From a checkpoint of a small encoder-decoder audio transcriber: encoder activation gelu, encoder width 128.
Rows from expert 0 of block 9 of the audio encoder, named by matrix and row number. Rows with one number belong to one neuron. Each number is 128 + 24 x the weight over its row's rms, rounded and kept within 0 to 255. All counts start at 0.
# up: expert up (encoder.blocks.9.mlp.up, 16x64x128), inputs 0-127
# down: expert down (encoder.blocks.9.mlp.down, 16x128x64, transposed), outputs 0-127
up.24 [142 158 138 162  96 142 128 128 131 131 140 133 132 138 140 148 157 127 195 120  68 101  80 125 145 124  91 144 133 140  98 125 132 185 143 126 118 110 112 164  64 144 111 124  99 115 145 142 122 123  82 128 151 177 118 157 129 156 122 125 107 110 123 136 137  67 125 106 137 106 129 127 154 125 112 132 119 119 122 137 130 144 100 125 117 148 119 146 100 160 100 150 112 104 115 113 163  85 132  88 122 140 132 147  67 133 146 125 139 122  96  82 106 119 181 169 136 107 136 150 154 154 135 113 153 119 127 163]
up.25 [139 126 152 130 101 196 150 113 129 131  99 134 126  86 132  93 106 109 103 111 129 117 141 119 117 126  88 152 125 155 125 132 124 114 103 111 114 156 159  41  99 105 120 144 134 114 103 117 142 169 138 162 116 139 101 136 122 114 110 175 120 135 153 157 182  92 120 135 142 139 131 200 120 156 143 123 163 103 194  78 135  88 132 123 133 136 127 127 132 131 131 139 126 120 138 130 119 150 123 131 157 125 135 145 119 138 110  95 134 131 128 160 103 133 107 150 114 101 128 175 129  92 161 130 158 140 167 110]
up.26 [111 128 109 122 125 135 191 128 153 144 129 135 128 124 132 156 137 119 120  84 140 128 161 142 120 130 115 137 138 170 129 128 121 182 118 133 125 166 162  80 145 142 149  67 125 144 102 116 159 161 140 119 166 131 146 109 106  73  98  94 135 132 126 116 131 103 112 142 128  97 109 114 110  84 153 101 160  91 143 157 144 114  99 146 123 114 182 148 127 115  93 129 114 126  92 132 140  84 116 124 126 184 119  92 122 102 126 140 143 119 145 156 129 150 120 124 104 135 162 121 155 189 140 114 115 162 160 165]
up.27 [ 88 156 139 139 131 141 109 134 116 135 126 162 160  98 161 126 120 144 129  92 165 135 132 152 132 123  80 149 120  87 128 132 155 100 139 178 143 155 105 119 130 102 135 128 135 102 141 150 132 142  84  93 176 131 149 133  80 135 158 134 128 133  97  97  75 118 145 113 105  89 154 162 141 157 148 138  77  61 104 133 111 135 151 133 121 100 136 118 120 105 129 155  92 119 168 140  73 107 139 111 140 123 113 121 114 121 145 141 147 150 110 117 135 100  89 119  97 126 116 120  81 102 149 131  95 131 163 106]
up.28 [162  87 150 144 116 118 158 125 139 122 140 120 186 120 101 133 129 138 112 129 122  77 101 131 108 128 190 106 162 124 120 127  93  76 128  94 155 138 127 115 125 141 103 126 133 111 128 143 137 198 175  76 142 173 121  93 115 149 148 158 133 137  93 109 138 119 103 122 129  91 141 152 155 118 155  99 129 102 121  89 137 156 139 123 141 106 117 146 126 147  76 132 146 135 130  91 142 112 140 132 136 120 132 164 106 136 152 143 189 102 136 106 122 166 145 134 111 140 132 140 141  89 102 155 139 157 162 137]
up.29 [171  96 146 116 108 119 114  83 149 167 115 105 125 151  86 117 155 123 182  83  73 135 105 160 136 113 135 145 159 104 146 125  76 112 150 113 160 133 159 136 116 120 128 143 108 158 144 151 138  89 136 106 122 155 117 167 159 126 163 119 143 126 160 144 135 122 137 106 127 140 152 117 132 145 125 148 123 116 112  95 144 142 101 102 159 160 106 135  98 117 153 150 114 143  99 124 125 115 131 112 100 119 162 133 143 132 140 142 147 138 122 104  82 163 181 171  74 133  98 128 154 158 106 146 159 158  89 117]
up.30 [163 120 118 139 127 140 108 100 110  95  89 149 125 156 145 134 144 116 127 152 117 146 160 172 146 103 156 126 124  95 165 113 129  74 129 130 112 116 131 117  99 159 156  89 137  85 129 135 127 115 120 120 188 139 111 146 141 135 115 129 145 133 152 100 130  80 135 127 119  73 105 164 136 140 120  88 154 150 113 166 153 155 153 129 103  69 134 123  98 160 101 148 142 131 116 134 157 119 117 117 135 162 158 127 161 150 155 118  95 122 126 136 144 121 147 168 131  94 152  84 151 111  70 165 126 156 142 113]
up.31 [113 124 103 116  92  97 118 138 118 125 140 170 142 115 157 102 138 186 134 127  66 127 118 163 136 127 107 130 134 200 162 113 119 144 129 122 131  82 123 111  55 132  82 132 134 150 134 114 138 153 140 121 115  99 129 137 143 106 151 167 124 147 115 126 124 154  96 174 138  92 122 145 128 133  83 157 119 121 147 103 150  99 160  97 165 122 148 111 134 118 128 137 148 113 126 134 121 151 174 113 146 101  97  96 157 111 165 161 166 125 105 142 145 151 145 139 116 154 148 132 122 113 141 122 126 172 126 169]
up.32 [140 165 129 121 216 116 144 107 140 158 155 114 117  81 153 130 107 134 103  93  85 132 102 188 140 134 114 104 152 129 102  95 147 117 169 111 147 146 149 113 165 132 130 157 129 156  98 150  97 101 144 100 191 110 158 138 150 157 123 110  98 152 131 138 151 104 111 112 101 129 120 107 126 131 124 108 123 151 104 101 115 113 118 118 127 156 137 148 160 123 136 136  93 130 151  95 146 126  96 126  84 130  98 145 134 143 109 174 138 149 115 126 136 123 169 151 117  93 128  85 104 100 123 149 140 122 142 156]
up.33 [156 148  75  88 120 110 177 112 131 151 163 164 144 116  99 153 115 110 109  92 137 136 158 125 119 165 105 147 104 138 110 124 147 110 117 126 151 162 143 135 127 138 112 119 178 130 123 146 133 124 110 121  97  71 139 127 160 103 106 164 117  95 107 147 127 151 145 132 118 116 143 161  86 127  97 134 102 149 135 137 144 122 137 167 126 104  99 131 138 170 105 101 129 151  96 127 141 153 166 151 130 121 123 126 150 127 158 103 102 132 124 147 122  94 111 195 135 190 156 174  79 114 145 138 108 157 133 124]
up.34 [155 126 112 121  87 130 112 133  80 154  65 116 175 101 129 113 135 124 119 175 141 148 108 142  95 117 103 128 134 116 137 118 135  92 110 137 108 154 108  97  91  87 126 105 105 179  93 138 140 136 107 122 107 162 109 137 105 100 128 126 122 156 157 153 142 116 143  91  94 113 156 111 171 111 123 157 141 145 153 160 111 151  96 144 154 123  98 135 116 140 100 197 163 132 140 132 137 140 136 127 171 132 106 117  88 150 140 160 106 151 114 135 157  88 118 108 134 100 157 135 141 104 147 131 126 116 161 163]
up.35 [150  98  75 128  87 158  89 132 160 156  79 133 121 163 112 145 127 125 146 139 124 126 120 115 142 144 119 149 156  99 148 110  90 110  99 116 121 152 164  90 139 137 130 152 120 120 135 128 122 143 123 182 153 115 139 125 126 133 102  91 136 118 133 101  98 131 117  97 135 160 140 132 145 149 107  90 150 148 122 177 154 121 123 209 170 146  81 119 134 124 144 136 145 172  67 123 138 106 110 135 173 104 113 140  93 133 114 136 143 138 112 108 129 131 125  82 117 169 112  95 100 128 119 149 139 154 138 115]
up.36 [152 130 144 113 116 105 122 140 151 122  96 119 148 155 159 134 165 137 139 141 120 113 104  89  98 142 142 145 130 140 138 188 134 141 143 129 128 107 162 132 166 138 115 154 109 142 100 153 105 143 131 131  84 112 138 106 106 153 133  65 135 113 125 164  95 105 118 128 138 156 122 131 166  79  82 139 128 100 137 147 105 122 139 113 125 116 128 123 101 123 119 155 182 129 105 181 118 135 112 132 102 130 149 130 171 175 142 106  82 137 143 140 122  75  98  97  95 120 141  60 146 134 146 109 106 124 118 171]
up.37 [106 117  99 141 105 121 135 102 149 133  84 139 116 131 132 153 127  99 104 152 156 160 132 134  68 100 139 150 113 144 111 130 161 145 106 128 118  95 118 122 134 125 118  90 137 173 110  87 128  99 140 126 150 116 132 132 110  95 143 155 151 107 143  97 201 122  71 123 136 127 117 124 140 143 124 166 145 130 142 135 117 108 138  73 150 144 115 128 108 156 143 174 173 125 208 115 146 108 127 157  85 157 120 125 115 103  99 118 145 123 104 108 137 119 147  99 144 135 136 116 169 101 102 135  82 113 144 132]
up.38 [131  98 119  79 120 159  88  89 139 151 171  90 132 130 130 119 130 127 122 127  78 126 131 114 135  87 152 151 108 135 114  90 148 145 109 147 131 131 128 118 112 123 126 114 181  94  91 123 104 152 159 139 137 143 132 150 135 100 171 142 156 135 173 130  64 138 155 162 131 111 140 137 113 134 172 126 144 142  99 101  92 123 183  75 106 124  61 152 136 130  92 139 142 118 122 165  96 134 144 136 154 118 118 109 126 151 135 127 132 135 131 138 140 119 126 163 103 180 110 134 132 148 124 127 142 170 124 105]
up.39 [110 102 132 135 171 114 111 149  93  88 156 171 154 105 125 162  97 129 108  84 138 146 103 144 137 110 108 167  88 128  77 103 132 103 129 167 129 131 127 184 114 114 141 167 116 141 128 182 135 160 105 119 105 124 135 142 129 150 135 110 136 119 116 127 160 124 114 140 123 155 137 158 172 118 112 125 107 157 174 156 125 126 117  97 138 133 109 126 139 177 109 144 126 107 126 178 111 111 159 106  92 128 148 156 113 154 115 161  81 125 110 107 162 145  80 134 124 131 122 130 126  90 133 124 173  93 141 148]
up.40 [126 126 130 154  72 146 157 143 127 122 138 123 108 117 199 142 152 112 129 128 127 108 129  73 155 165  94 132 133  81 133 134  86 113 150  95 139 118 133  99 135  88 135 149 127 103 105 122 136 105 158 106 139 169 125 123 148  89 149 114 141 171 140 143 101 148 125 114  95 127 128 126 121 162 109 184 119 139 186 128 146 112  87 148 163 127 173 109 109 126 167 110 104 149 127  86 130 166  89  92 144 134  94 136 112 140 134 125 141 114 124 133 119 151 119 141 107 154 120 132 150 145  85 102 153  98 142 151]
up.41 [114 113  81 105  78 126 174 154 150 144 165 101 106 121 102 130 131 107 122 126 125 116 145 161 127 122 139 132  98 130 114 133 201  87 117  87 140 130 115 146 187 144 147 120 123 117  73 146 102 127 169 149 148 105 119 133 100  96 137 165 135 143 139 129 157 120 105 110 112 124 104 116 192 121 141 171 119 162 109 113 112 120 117  75 145 154 128 124 123 146 113 150 168 129 131 134 110 148 129 136 102 151  95 149  96 159 169 115 148 109 121 104 118 146 135  83 147 150 143 139 169 149 120 137 138 121 137 155]
up.42 [104 138 116 104 130 153 130 127  82  96 144 133 158 124  98 138  90 104 121  94 129 123 112 136 134 107 146 151 130 155 119 154 133 130 115 142 167 177 111 116 125 136 127  86  90 109 117 138 111 132 158 114 127 125 152 152 184 131 162 128 115 112 114 191 125  95 142  69 131 136  99 176  96 159 149 147 136 126 107 112 165 140  86 164 108 134 106 102 131 121  94 143 120  84 139 114 119 173 121  82 113 154 145 110 161 128 117 132 117 112 161 145 163 148 145 154 142 122 154 122 116 155  68 110 117  92 127 130]
up.43 [124 128 140 103 170 120 140 158 146 154 127  84 122 111 121 158 187 176 131 110 136 146 139 130 181 100 127 144 130 139 106  99 149 188 142 154 109 112  88  99 103 141 122 148 129 122 156 136 142 110 125 136 122 119 129 134 140 124 111 166 141 117 123  90 156  99 138 128 157 128 156 123 121 140 145 111  94 120 156 125  75 136 160 174 132 129 169 125 155 127 103  96  99 129 105 126 144 129 123 114 135 104  96 152 102  97 137 162 137 176 111 142  95 124  96 160  95 184  98 144 123 145  66 138 124 128 124 107]
up.44 [128 141 136 107  98 138 109  75 172 126 153 156 128 122 173 111 108 129 134 121 108  98 117 145 148 113 132 123 125 147 125 118 124 134 119 122  90 116 120 140 125 161 104  63 126 125 105 113 133  60 120 143 151 107 134 156 153 157 108 156 121 117 130 147 138  99 156 137 103 127 111  82 124  78 150  97 135 137  98 179  90 129 137 156 151 100 154 144 140 128 165  99 118 116 139 181 113 120  96 137 125 180 113 130  99 119 124 156 149 105 105 162 168 143 140 115 116 183 155 125 157 146 128 156 109 122 139  89]
up.45 [175 125  95 119  97 130 146 118 134 139 151 137 150 114  79 148 125  70 106 130 162 103 150 125 123 127 102 122 161 168 141 109 114 146 136 146 102 163 130 110 154 116 118 116 145 153 127 114 148 137 125 151 113 142 138 133 127 127 101 160 130  82 145 132 108 132 165 171 165 115 116 136 141 139 160 138  97 108 165 124 196 124 156 146 113 115 166 112 135  93 103 155 141 126 164 174 165 152 158 140 146 142 168 145  87 109 131 130 146 120  93 125 151 137 152 191 117 115 131 120 120 170 119 121  89 169 125 139]
up.46 [123 170 127 117 127 128 108  98 133 117  77 150 109 144 129 142  88  88 171 125 131 152 126 143 152 143 152 156 119  87 143  83 108 103 128 136 135 126 137 114 141 127 134 112 114 111 112 141 149 175 103 162 122  81 142 113  57 132 143 159 138 107 147 134 128 129 155 135 118 127  97 104 118 154 152 128 112 119 121 199 139 108 136 141 126 123  93 164 133 164 128 101 122 125 141 166 108  73 112 155 119 116  98 148 131 148 131 182 129 129 161 110 129 126 110 188 138 124 103 140 178 118 112 141 137 164 139  95]
up.47 [132 129 173 107 102 135 111 120 179 113 163 130 119 111 142 124  62 115 153 105 130  95  99 138 135 107 120  83  95 124 124  75 109 129 146 145 156 133  98 131 119  99 113 157 120 113 114 123 147 168  93 110 121 158 128 148 140 146 199 102 130 167 143 115  96 157 139 127 136 139 139 150 129 145 123 160 159 154 187 150 157 154 133 152 150 125 114 127 135 105 106 131 105 140 109 184 142 143 167  77 120 117 124 147 121 144 142 137 127 136 132 159 155 132 110 155 127  94  95 135 107 103 105 125  92 168 143 133]
up.48 [123 149 129 106 103 153 129 142 136 182 153 126 114 131 111 117 141  80 148  94 131  94  70 128 164 114 144 120 155 148 128 136 164 151 147 117 128  99 131 156 117 120 163 124 133 109 129 127 146 126 136 136 157 179 162 104 124 144 171 106 132 172 121 140 168 158 163 112  88 108 115 142 120 171 101 123 112 113 137 141 121 164 156 147 146  90 162 135 127 132 124 100 116 128 148 139 146 157 164 133 190 136  94 121 103 101 154 103  98 122  81  90 149 177 125 137 139 114 112  92 115 101 143 117 135 126 167 140]
up.49 [138 135 112 105 109 174 173 122  68  87 139  97 112 163  79 114 112 150  87 188  98 110 111 119 110 124 111 158 147 144 117  73 140 102 120 123 144 132 114 117 152 156 135 133 107 126  73 119 128 130 113 116 138 128 141 136 141  96 164 121 124 104 144 158 155 126 126 128 138 122 116 141  82 157 121 126 124 135 140  69 149 134 118 146  89  89 127 142  99 148 127 125 142 172 146 114  84 139 127 133 108 133 135 157 165 133 148 124  93 153  99 136 118 110 166 153 163 146 128 117 137 116 109 144  79 131 136  82]
up.50 [145 128 134 129 134 128 146 105 178  90 180 105 144 170 174 144 113 147  76 104 144 131 119 159 141 150  96 102 105 119 119 139 110 112 136 106 114 120 126 120 132 109 150 128 114 118 168 139 131 132 126  88 148 125 138 119 148 144 129  74 136 126  88 125 110 100 118 122 131 134 116 128 109  89 155 114 134 144 127 141 134 166 153  79 103  97 105 124 103 138 115 147 123 121 155  97 145 190 142 150 133 115 141 128 170 110 149 102 119  85 169 154 143 129 142 167 111  97  72 110 121 151  93 145 160  95  84  97]
down.24 [120 118 101 155 114 120 106 137 103 131 128 128 127  93 127 166 147 120  83 147 117 173 171  88 148 158 139 155 156 116 114 132 101  95 124 183 138 117 152 152 123 109 154 104 131 165 107 163  95 171 138 153 136 101 131 121 140  87 181 141 165 121 125 128 141 144 114 124 168 112 100 145 120 139 119  91 109 122 111 176  87 128 121 153  91 125 122  91 110 126 121  84 132 107 134  98 121 139 129 132 126 130 144 130 137 150 148 148  97 113 194 146 104 144  96 123 135 147 119  89 148  99 128 155 107  80 164 128]
down.25 [170 139 150 112 154 121 134 107 167 157 129 137 120 162  86  83 137 152 132 101 138  96 139 139 118 121 122 139  95 127 108  97 114 106  91 132 135 118 103 149 108 155 146 172 176 140 134 136 154 124 160 149 128 102 117 129 135 114 103 170 126  84 135 107 125 132 170 154 150 115 101  58 122 114 137 152 115 169  97 155 154 136 133 137 151  99 156 104 113  72 139 150 116 124 119 142 117 111 168 117 118 137 124 117  98 135 164 160 159 170 149 137 114 151 159 121 106 165 128 102 134  94 145 154 170 156 103 126]
down.26 [147 155 119 144 167 170  84  96 128 143 102 146 156 100 164 122 168 104 137 160 148 131 128 106 124 148 113  76 120 106 122 135 113 134 143 108 119 141 122 153 129 100 135 112 129  95 103 128 158  89 113 120 114 120  99 119 114 148 143 124 140  89  97 137 130 152 159 147  99 134 128 175 135 173 155 139 153 192 131 126 121 168 140 142 147 149 150 161 118 124 164 128 156 136 107 100 108 102 170 105 113 106 110 121 108 153 144 104 144 133 166  64 121 107 115 117 111 162 131 138 143 134 132 142 132  93 105 192]
down.27 [109 113 121 140 128 168 116 183 125 108 129  93  97 128  79 128 122 134 102  82  95 106 135 110 123 119 147 151  93 142 144 102 134 114 107  68 118 130 131 131  69 140 121 142 161 142 110 127 134 137 157 141  89 130 152 167 108 116 126 110 155 166 129 148 169 124 155 110 127 110  73 114 131 107 154  97 172 120 121 129 160 138 121 160 137 130 130 137 131 122 117 134 129 106 121 134 154 115 105 109 107  76 132 172 132 116 156  95 117 103 133  61 165 128 109 140 136 153 128 128 160 135 148 100 109 133  77 164]
down.28 [148 152  97 139 197 102  91 154  94 115 114 159 125 128 141 150 146 149 119 156 108 147 157  95 142  70 109 110  65 165 126 157 142 138 106 141 137 100 133 116 127 149 115  97 110 133  92 102 153 113 101 126 136  90 150 134 193 133 143 163 126 110 140 109 104 138 154 125 157  80 127  69 104  88 121 135 123 121 153 119 141 116  92 138 103 155 134 143 142 151  90 124 105 127 110 132 107 128 115 132 128 108 106 131 136 116  99 122 117 154 132 142 151  98 109  92  92 118 152 156 123 138 154 169 123 130 102 120]
down.29 [120 151  90 132 166 125 126 115 123 131  79 139 115 107 133 139 117 120 121 125 145 119 137 107 136 139 122 112 125 176 104 157 138 137 143 156  97 124  93 146 130  94 130 173 132  79 127 135 115 197 160 137 143  88  96 119 136  92 122 109 163 115 151 158  92 148 159 112 163 148 136 142 123 118  84 150  96 117 163 123 166 126 112 142 114 154 140 109 156 153  80 161 116 148 157 110 146 122 158 150 142 141 122 150 109  58 121 168 131 129 131 146 139 145  70 122 131 101 125 115  92 127 143 130 124 117 172 155]
down.30 [134 152  98 136 116  90 175 136 129 122 147 143 116 115 145 128 133 145 144  96 109 116 120 131 182 125  97 149 128 152 144 128 108 141 112 173 110 191 116 186 149 147 131 133 120 140 120 106 118 126 151 130 146 131 140 138 133 100 173 158 108  85 106 102 160 164 175 115  97 143 147 102 128 110 108  95 101 127 114  92 150 146 133  89 134 149 102 132 131 136 168  84 132 102  88 114 146  88 114 115 122  99 130 146 125 101 151 159  88 114 146 110 102 176 128 105 129 106 163 153 115 143 165 150 109 103 158 113]
down.31 [144 104 159 137 119 142 132 157 152 152 136  97 111 116 157 166 122 107 125 115 140 123 115 134 110 105 109 156 107  98 124 113  88 130 137 106 141 155 149 141 122 129 206 136 110 136  98 109 112 111 101 148 108 108 134 121 129 101 123 130 142 135 142 125  98 132 147 159 189 129 123 116 103 170 147 177  82 106 194 183 172 152 131 161  97 139 152 125 130 124 115  86 126 147 110 120 106 150  76 148 162 107 147  93 140 146 139 120 146 132 123 148 162 115 141 152 119 122  88 113 107 148 143 159 150 136 144  93]
down.32 [108 111 136 104 154  98 136 131 141  86 139 143 111 157 125 131 129  76 152 152 168 159 179 108 101 123 136 178 119 116 150 131 144 135 130 115 158  80 121 113 148  81 120 134 122 124 102 126 148 157 112 171  84 158 112  79 133  85 112 126 115  89 131 147  97 109 140 146 140 100 135 122 119 125 114  95 147 129 131 143 155  94 115 165 120 146 110 148 117 142 163 149 109 112 114 150 128 160 130 148 139  95 130 143 140 107 138  95 122  90 162 108  74 141  91  97  79 154  79 139 119 138 138 147 108 120 121 165]
down.33 [151  77 132  88 144 183  74 127  91 123 141 127 116 145 107 150 124  60 131  96 131  94 112 113 109  69 166 102 187 156 112 143 115 147 144 133 131 136 111 140  89 127 161 148 109  90 166 102 152 138 161 136 171 125 157 120 110 148 101  93 134 120 133 134 158  90 129 137 134 140 163 114 134 133 116 108 140 129 133 143 123 132 118 105 138 139 133 117 112 116 156 119 109 119 149 132 150 122 106 149 146 125 152 140 157 105  99 157 130 103 121 129 138 101 165 125  98  94 111 109 141 151  98 145 151 111 166 178]
down.34 [126 156 158 138 146 106 110 105 123 121 118 136 157 116 137 147 163 175 131 118 121  94 124 128 150 128 147 132 109 134 145 143 161 138 120 160 118 136 131 135  74 164 128 133 146 139 117 110 134 128 128 133 104 149 168 125  88  93 149 109 146 121  89 123 144  50 128 103 108 145 128 128 117 123 148  86 125 126 106 152 138 153 119 149  62 140 151 121  73 101 146 121 112 108 118 155 100 115 106 102  70 167 139 127 132 154 187 132 150 122 129 108 161 125 136 169 161 152 155 133 176 143 120 164 144 147 165 122]
down.35 [156 158 127 126  93 118 116  57 114 113 103 139 132 115 140 164 144 146 117 129 136 119 137 155 194  97 158 134 139 136 119 124 125 122 116 131 109 120 120 152 128 106 124 168 119 113 129 118 154  67 162  94 129 127 114 134 104 117 134 154 112 137 141 142 161 139 114 172 150 160 106 136 114  99 150 172 153  96 106  85 107 146 143 134  62 119 142 121 134 123 108 111 117 101 147 136 100 147 186 151  97 161 117 112 129 113 114 139 120 109 194 138 135 157 128 125 146 134 144 124 120  85 126 127 172 144 176 145]
down.36 [117 118 107 139 154 106 124  85 160 123 160 151 150 114 128  87  93 107 163 100 151 133 127 157 151 152 146 112 141 114  95 171  89  76 153  99 105 112 136  93 137 149 138 146 107 143 122 129 136 149 131 103 154 116 108 122 175 128 128 144 150 106 121 162 168 119 132 102 122  85 125 135 110 107 116 157  86 163 103 158  90  66 114 117 116 162 123 105 139 122 130 127 126 137  71 134  99 150 119 114  86 150 146 149 120 115 149 110 124  86 117 171 149 135 110 115 138 139 149 155 152 169 160 160 114 143 127 127]
down.37 [137 104 124 163 113  96 160 127 132 120 159  90 145 117 138  95 152 123 127 116  85 122  92 147 113 155 141 153 121  81  95 127 130 126 160 163 155 120 133 133 135 128  99 104 105 115 136 104 145 119 159 124 150 152 180 113 124 135 158 115 153  95 141  92  98  99 148 133 119 130 123 128 127 132 127  97 132 153 117 127  89 109 122 149  77 154 125 110 122 142 162 123 126 127  74 111 146  99 133  89 112 108 106 119 125 155 157  96 105  80 146 152 167 107 115 155 104 151 112 214  92 141 121 147 166 141 108 120]
down.38 [179 113  95 153  97 147 158 159 126 145 142 126 115 169 149 124  96 130 172 124 178 103  93 122 148 151 110 138  98 153  99 156 111 132 138 122 138 112 108 127 110 179  91  97 128 100  95 124 171 117 123  92 154 151 149 132 131  95 118 144 127 140 101 117 139 128 124 132 166 130 175 136 116 130  98 178  85 128 159 163 172 139  92 153 108 111 151 147 143 128 137 143 141 146 117  84 142  86 111 152 163 134 116  96 128 138 142 125 101 115 142 125 135  67 141 109 179 113 134 116 126 123 127 116 124 100 130 146]
down.39 [147 155 130 123 109 150 177 129 115 146  94 112 136  99  73 129 146 129  98  93  81 133 158  64 129 118 113 121 156  95 184 118 165 141 128 109 146 115 121 124 139 130 131 148 123 118 153 124 146  95  79 143 134 190 153 139 152 128 126 134 115 125 139 171 156 149 133 111  93 114 125 116 155 115 124 141 161 112 105 159 106 147  89 133 191 132 154 126 122 131 139 137 103 123 145  89  97 124 138 141 187 113 168 136 120 117 152 127 139 130 164 184 130 140  99 124 147 141 142 131 147 119 151 108 120 144 126  93]
down.40 [121  80 120  98 121 145 127  87 108 121 110  87 130 105  90 115  84 148 128 125 121 109 143 144 140  99 171 108  99 120 100 145 146 152 107 174 151 180 141 155  99 125 106 115 150 147 109  98 132 123 149 135 143 112  98 131 122 152 144 156 123 136 153  97 100 163 108 140 118 151 123 114 125 140 122  99 149 209 144 121 161 106  95 125 129  79 102 130 113 186 132 114  90 124 157 131 139 108 143 123 140 120 158 101 117 100 107 105 130 162 125 118 158 136 136 113  87 165 157  90 139 113 100 123 147 147 129  94]
down.41 [130  80 108 173 151 113 144 107  92 107 136 146 147  90 134 157 147 146 157  79 133 147 142 120  95 142 143 142 133 116  96 153 163 148 136 138 125 113 121 111  98 108 112 100 113  96 124 119 117 146  73 142 169 181 141 142 122 116  97 131 149 136 117 157  98 122 125 141 117 112 177 159  87 154 119 103 145 108 120 166 135 113 126 146 123 142 125 199 138 156  79 113 114 115  97 125 146 112 142 110 113 152 133 132 103 107 135 125 163 122 153 164 141 110 125 101 112 158 140 141 135 147 115 118 114  75  67 119]
down.42 [108 127 123 142 158  78 134  91 132 129 173  86  88 150 158 121 129 135  70 153 115 142 143 110 168 111 124 154 116 142 121 134 135 104 166  83 145 131 170 131 130 112 130 162 168 119 164 128 121 157 104 137 152 107 102 127 116 111 119 138 137 101 152  74 108 112  89 145 139 179 124 101 158 117 137 133 169 114  85 146 154 111 131  93 107  92 147 129 127 130 162 126 143 119  82 137 151 136 158 124 172 167 135 136 129 142 128 163 119 136 123 119  91 120 135 155 124 102 122 125  99 114  77 118 148  86 135 143]
down.43 [128  89 140 130 103 100 109 129 118 139 106 144 121 103 136 118  87  91 140 117 105 117 145 167 109 160  97 132 122 139  99 150 114 138 114  93 129 120 135 141 129 142 139 141 179  94 143 128 131 113 177 143 132 153 178 117 145 165 127 111 121 125 147 155 141 170 114 110 124  97 131 135 119  77 145 151 113 135  96 148 147  98 139 135 169 140 125 172 162 147 186 134 154  84 122 128 137 126 144  66 127 132 144 102 134 177 111  97 130  87 147  98 155 156  87 155 112 128 135  75 117 114 114 148 109 130 112 166]
down.44 [126 146 149 178 145 121 194 149 123 170 128 110  85 118  82 123  69 102  81 122 142 116 132 132 155 112  76 111 103 133 102 176 114  86 146 159 148 122 139 143 154 143 121 158 121  96 139 152 131 130 139 138 112 139 125 112 114 119 144 102 143 121  94 142 165 128 130 135 112 122 156 106 113 186 164 144 150 178 131 128 156 117 127 124 119 127 126 108 147 145  99 141 174 121 123  80 114 139 145  97 112 147 140 109 166 123 153  94 134 127 144 121 127  88 116 107 110 125 138 153 123 127 105 113 103 184 152 128]
down.45 [103 109 137 150 158 140 110 125 170 129 122 163 147 146 113 127 153 153 103 129  79 121 131 115 122 135 128  80 143 114 147 130 128 132 152 122 166 136 127 107  77 121 109 146 123  87 167 151 110 118 101 142 121 166  91 124 128 129 134 134 136 159 125 146 163 135 124 120 123 161 146  93  85 207 111 135 133 102 139 163 134 168 184 138 130 113 148 113 144 110 149 100 148  83 123  95 149 107 108 117 109 110 108 142 181 145 121 162 134 151 159 140 130 126 131 103 122 116 105 129 192 118 160 132 150 113 147 174]
down.46 [128 160 128 131 128 103 142 132 126  83 159 129 135 159 110 155  87 140 124 128 111 100 121 166 168 108 112  76 161 153 125 118 184 109 113 125 123 156 131 180 119 146 108 142 131 177  96 120 158 116 155  86 133 152 134 143 145 119 164 131 122 136 133 143 162 141 167 153 160 118 136 139 134 126 117 129 168 104 160 104 111 111 118 152 130 127 116 135 132 104 115 156  92 114 146 140 106 130 130 140 110 125 118 161 172 111 157 115 157 132 135 124 149  91 115  70 207 131 150 121 146 124 121 136 164  71 137 122]
down.47 [115 146 101 101 162 115 109 112 146 192 132 142 102 147  85 150 122 112 106 139  96 155 138 159 151 150 112 109 113 148 112 126 146 124 124 123 146 120 141 143 109 171 124 100 135 103 123 107 140 118 149  90 122 130 106 140 151 158 106 142 126  92 102 126 148 157 133 123  97 175 122 162 158 169 133 157  91 147 156  75 112 119 128 113 139 110 205 141 166 169 131 119 165 104 167 142 136 130 107 136 130 140 110 105 156 127 122 152 138 152 175 107 144 141 107 113 141 161  97  99  99 121 155  91 120 116 103  97]
down.48 [112  92 141 150 127 146  97 156 140 129 141  89 120 135 147 165 148 145 108  82 145 145 132 129 143 147 123  91 110 107  97 131 104 113 168 135 133 146 107 156 151 158  81 115 100 104 141 147 134 174 163 156 107 113  84 141 135 162 122 150 143 136 132  95 146 118 109  76 131 141 146 105  94 170 113 135 168 175 155 144 143 181 157 136 139 143 143 126 122  95 179 117 144 128 121 102 134 135 159 116 100 163 164  85 131 109 118  87 119 157 133 120 136 131 140 143 161 118 133 100 160 141 112 103  79 119 117 126]
down.49 [124 136 191 113 174 139 121  84 176 123 166 138 138 178 144 122 128 129 150 104 135 159 133 101 139 131 125 153 132 189 102 132 136 180 120 119 133 118 110 117 125 147 177 119 130 137 178 118 100  99 100 128 117 112 141 133 112 131 149 115 131 106 142 121 105  90 115 125 129 180 149 111 118 131  97 139 139 146  92 107 133 141 141  84 156 203 120 141 120 121 129 151 146 185 119 109 112 155 131 100 118 116 138 136  77 144 117 147 156 111 140 122 133  87  94  93 112 111 145 158 102 116 140 140 149 142 117 118]
down.50 [142  90 138 156 146 107 108 118  89 132 148 149  92 129  84 133 143 140 112 140 113 144 124 104 144 144 118 121 140 123 134 135 153 145 104 117 151 145 133  71 172 142 136 114 155 165 156 120 137 138 139 145 140 119 127 143 143 151 132 123 140 124 118 126 138 180 112 147 115  89 140 104 143 140 156 139 160  86 113 112 149 144 125  63 128 141 149 156 153 146 130 163 143 107 128  93 147  85 145 167 167 127 100 123  81 153 104 118 121 157 131 116 158 125 103  67 106 122 177 143  77 150 164 104  84 157 148 135]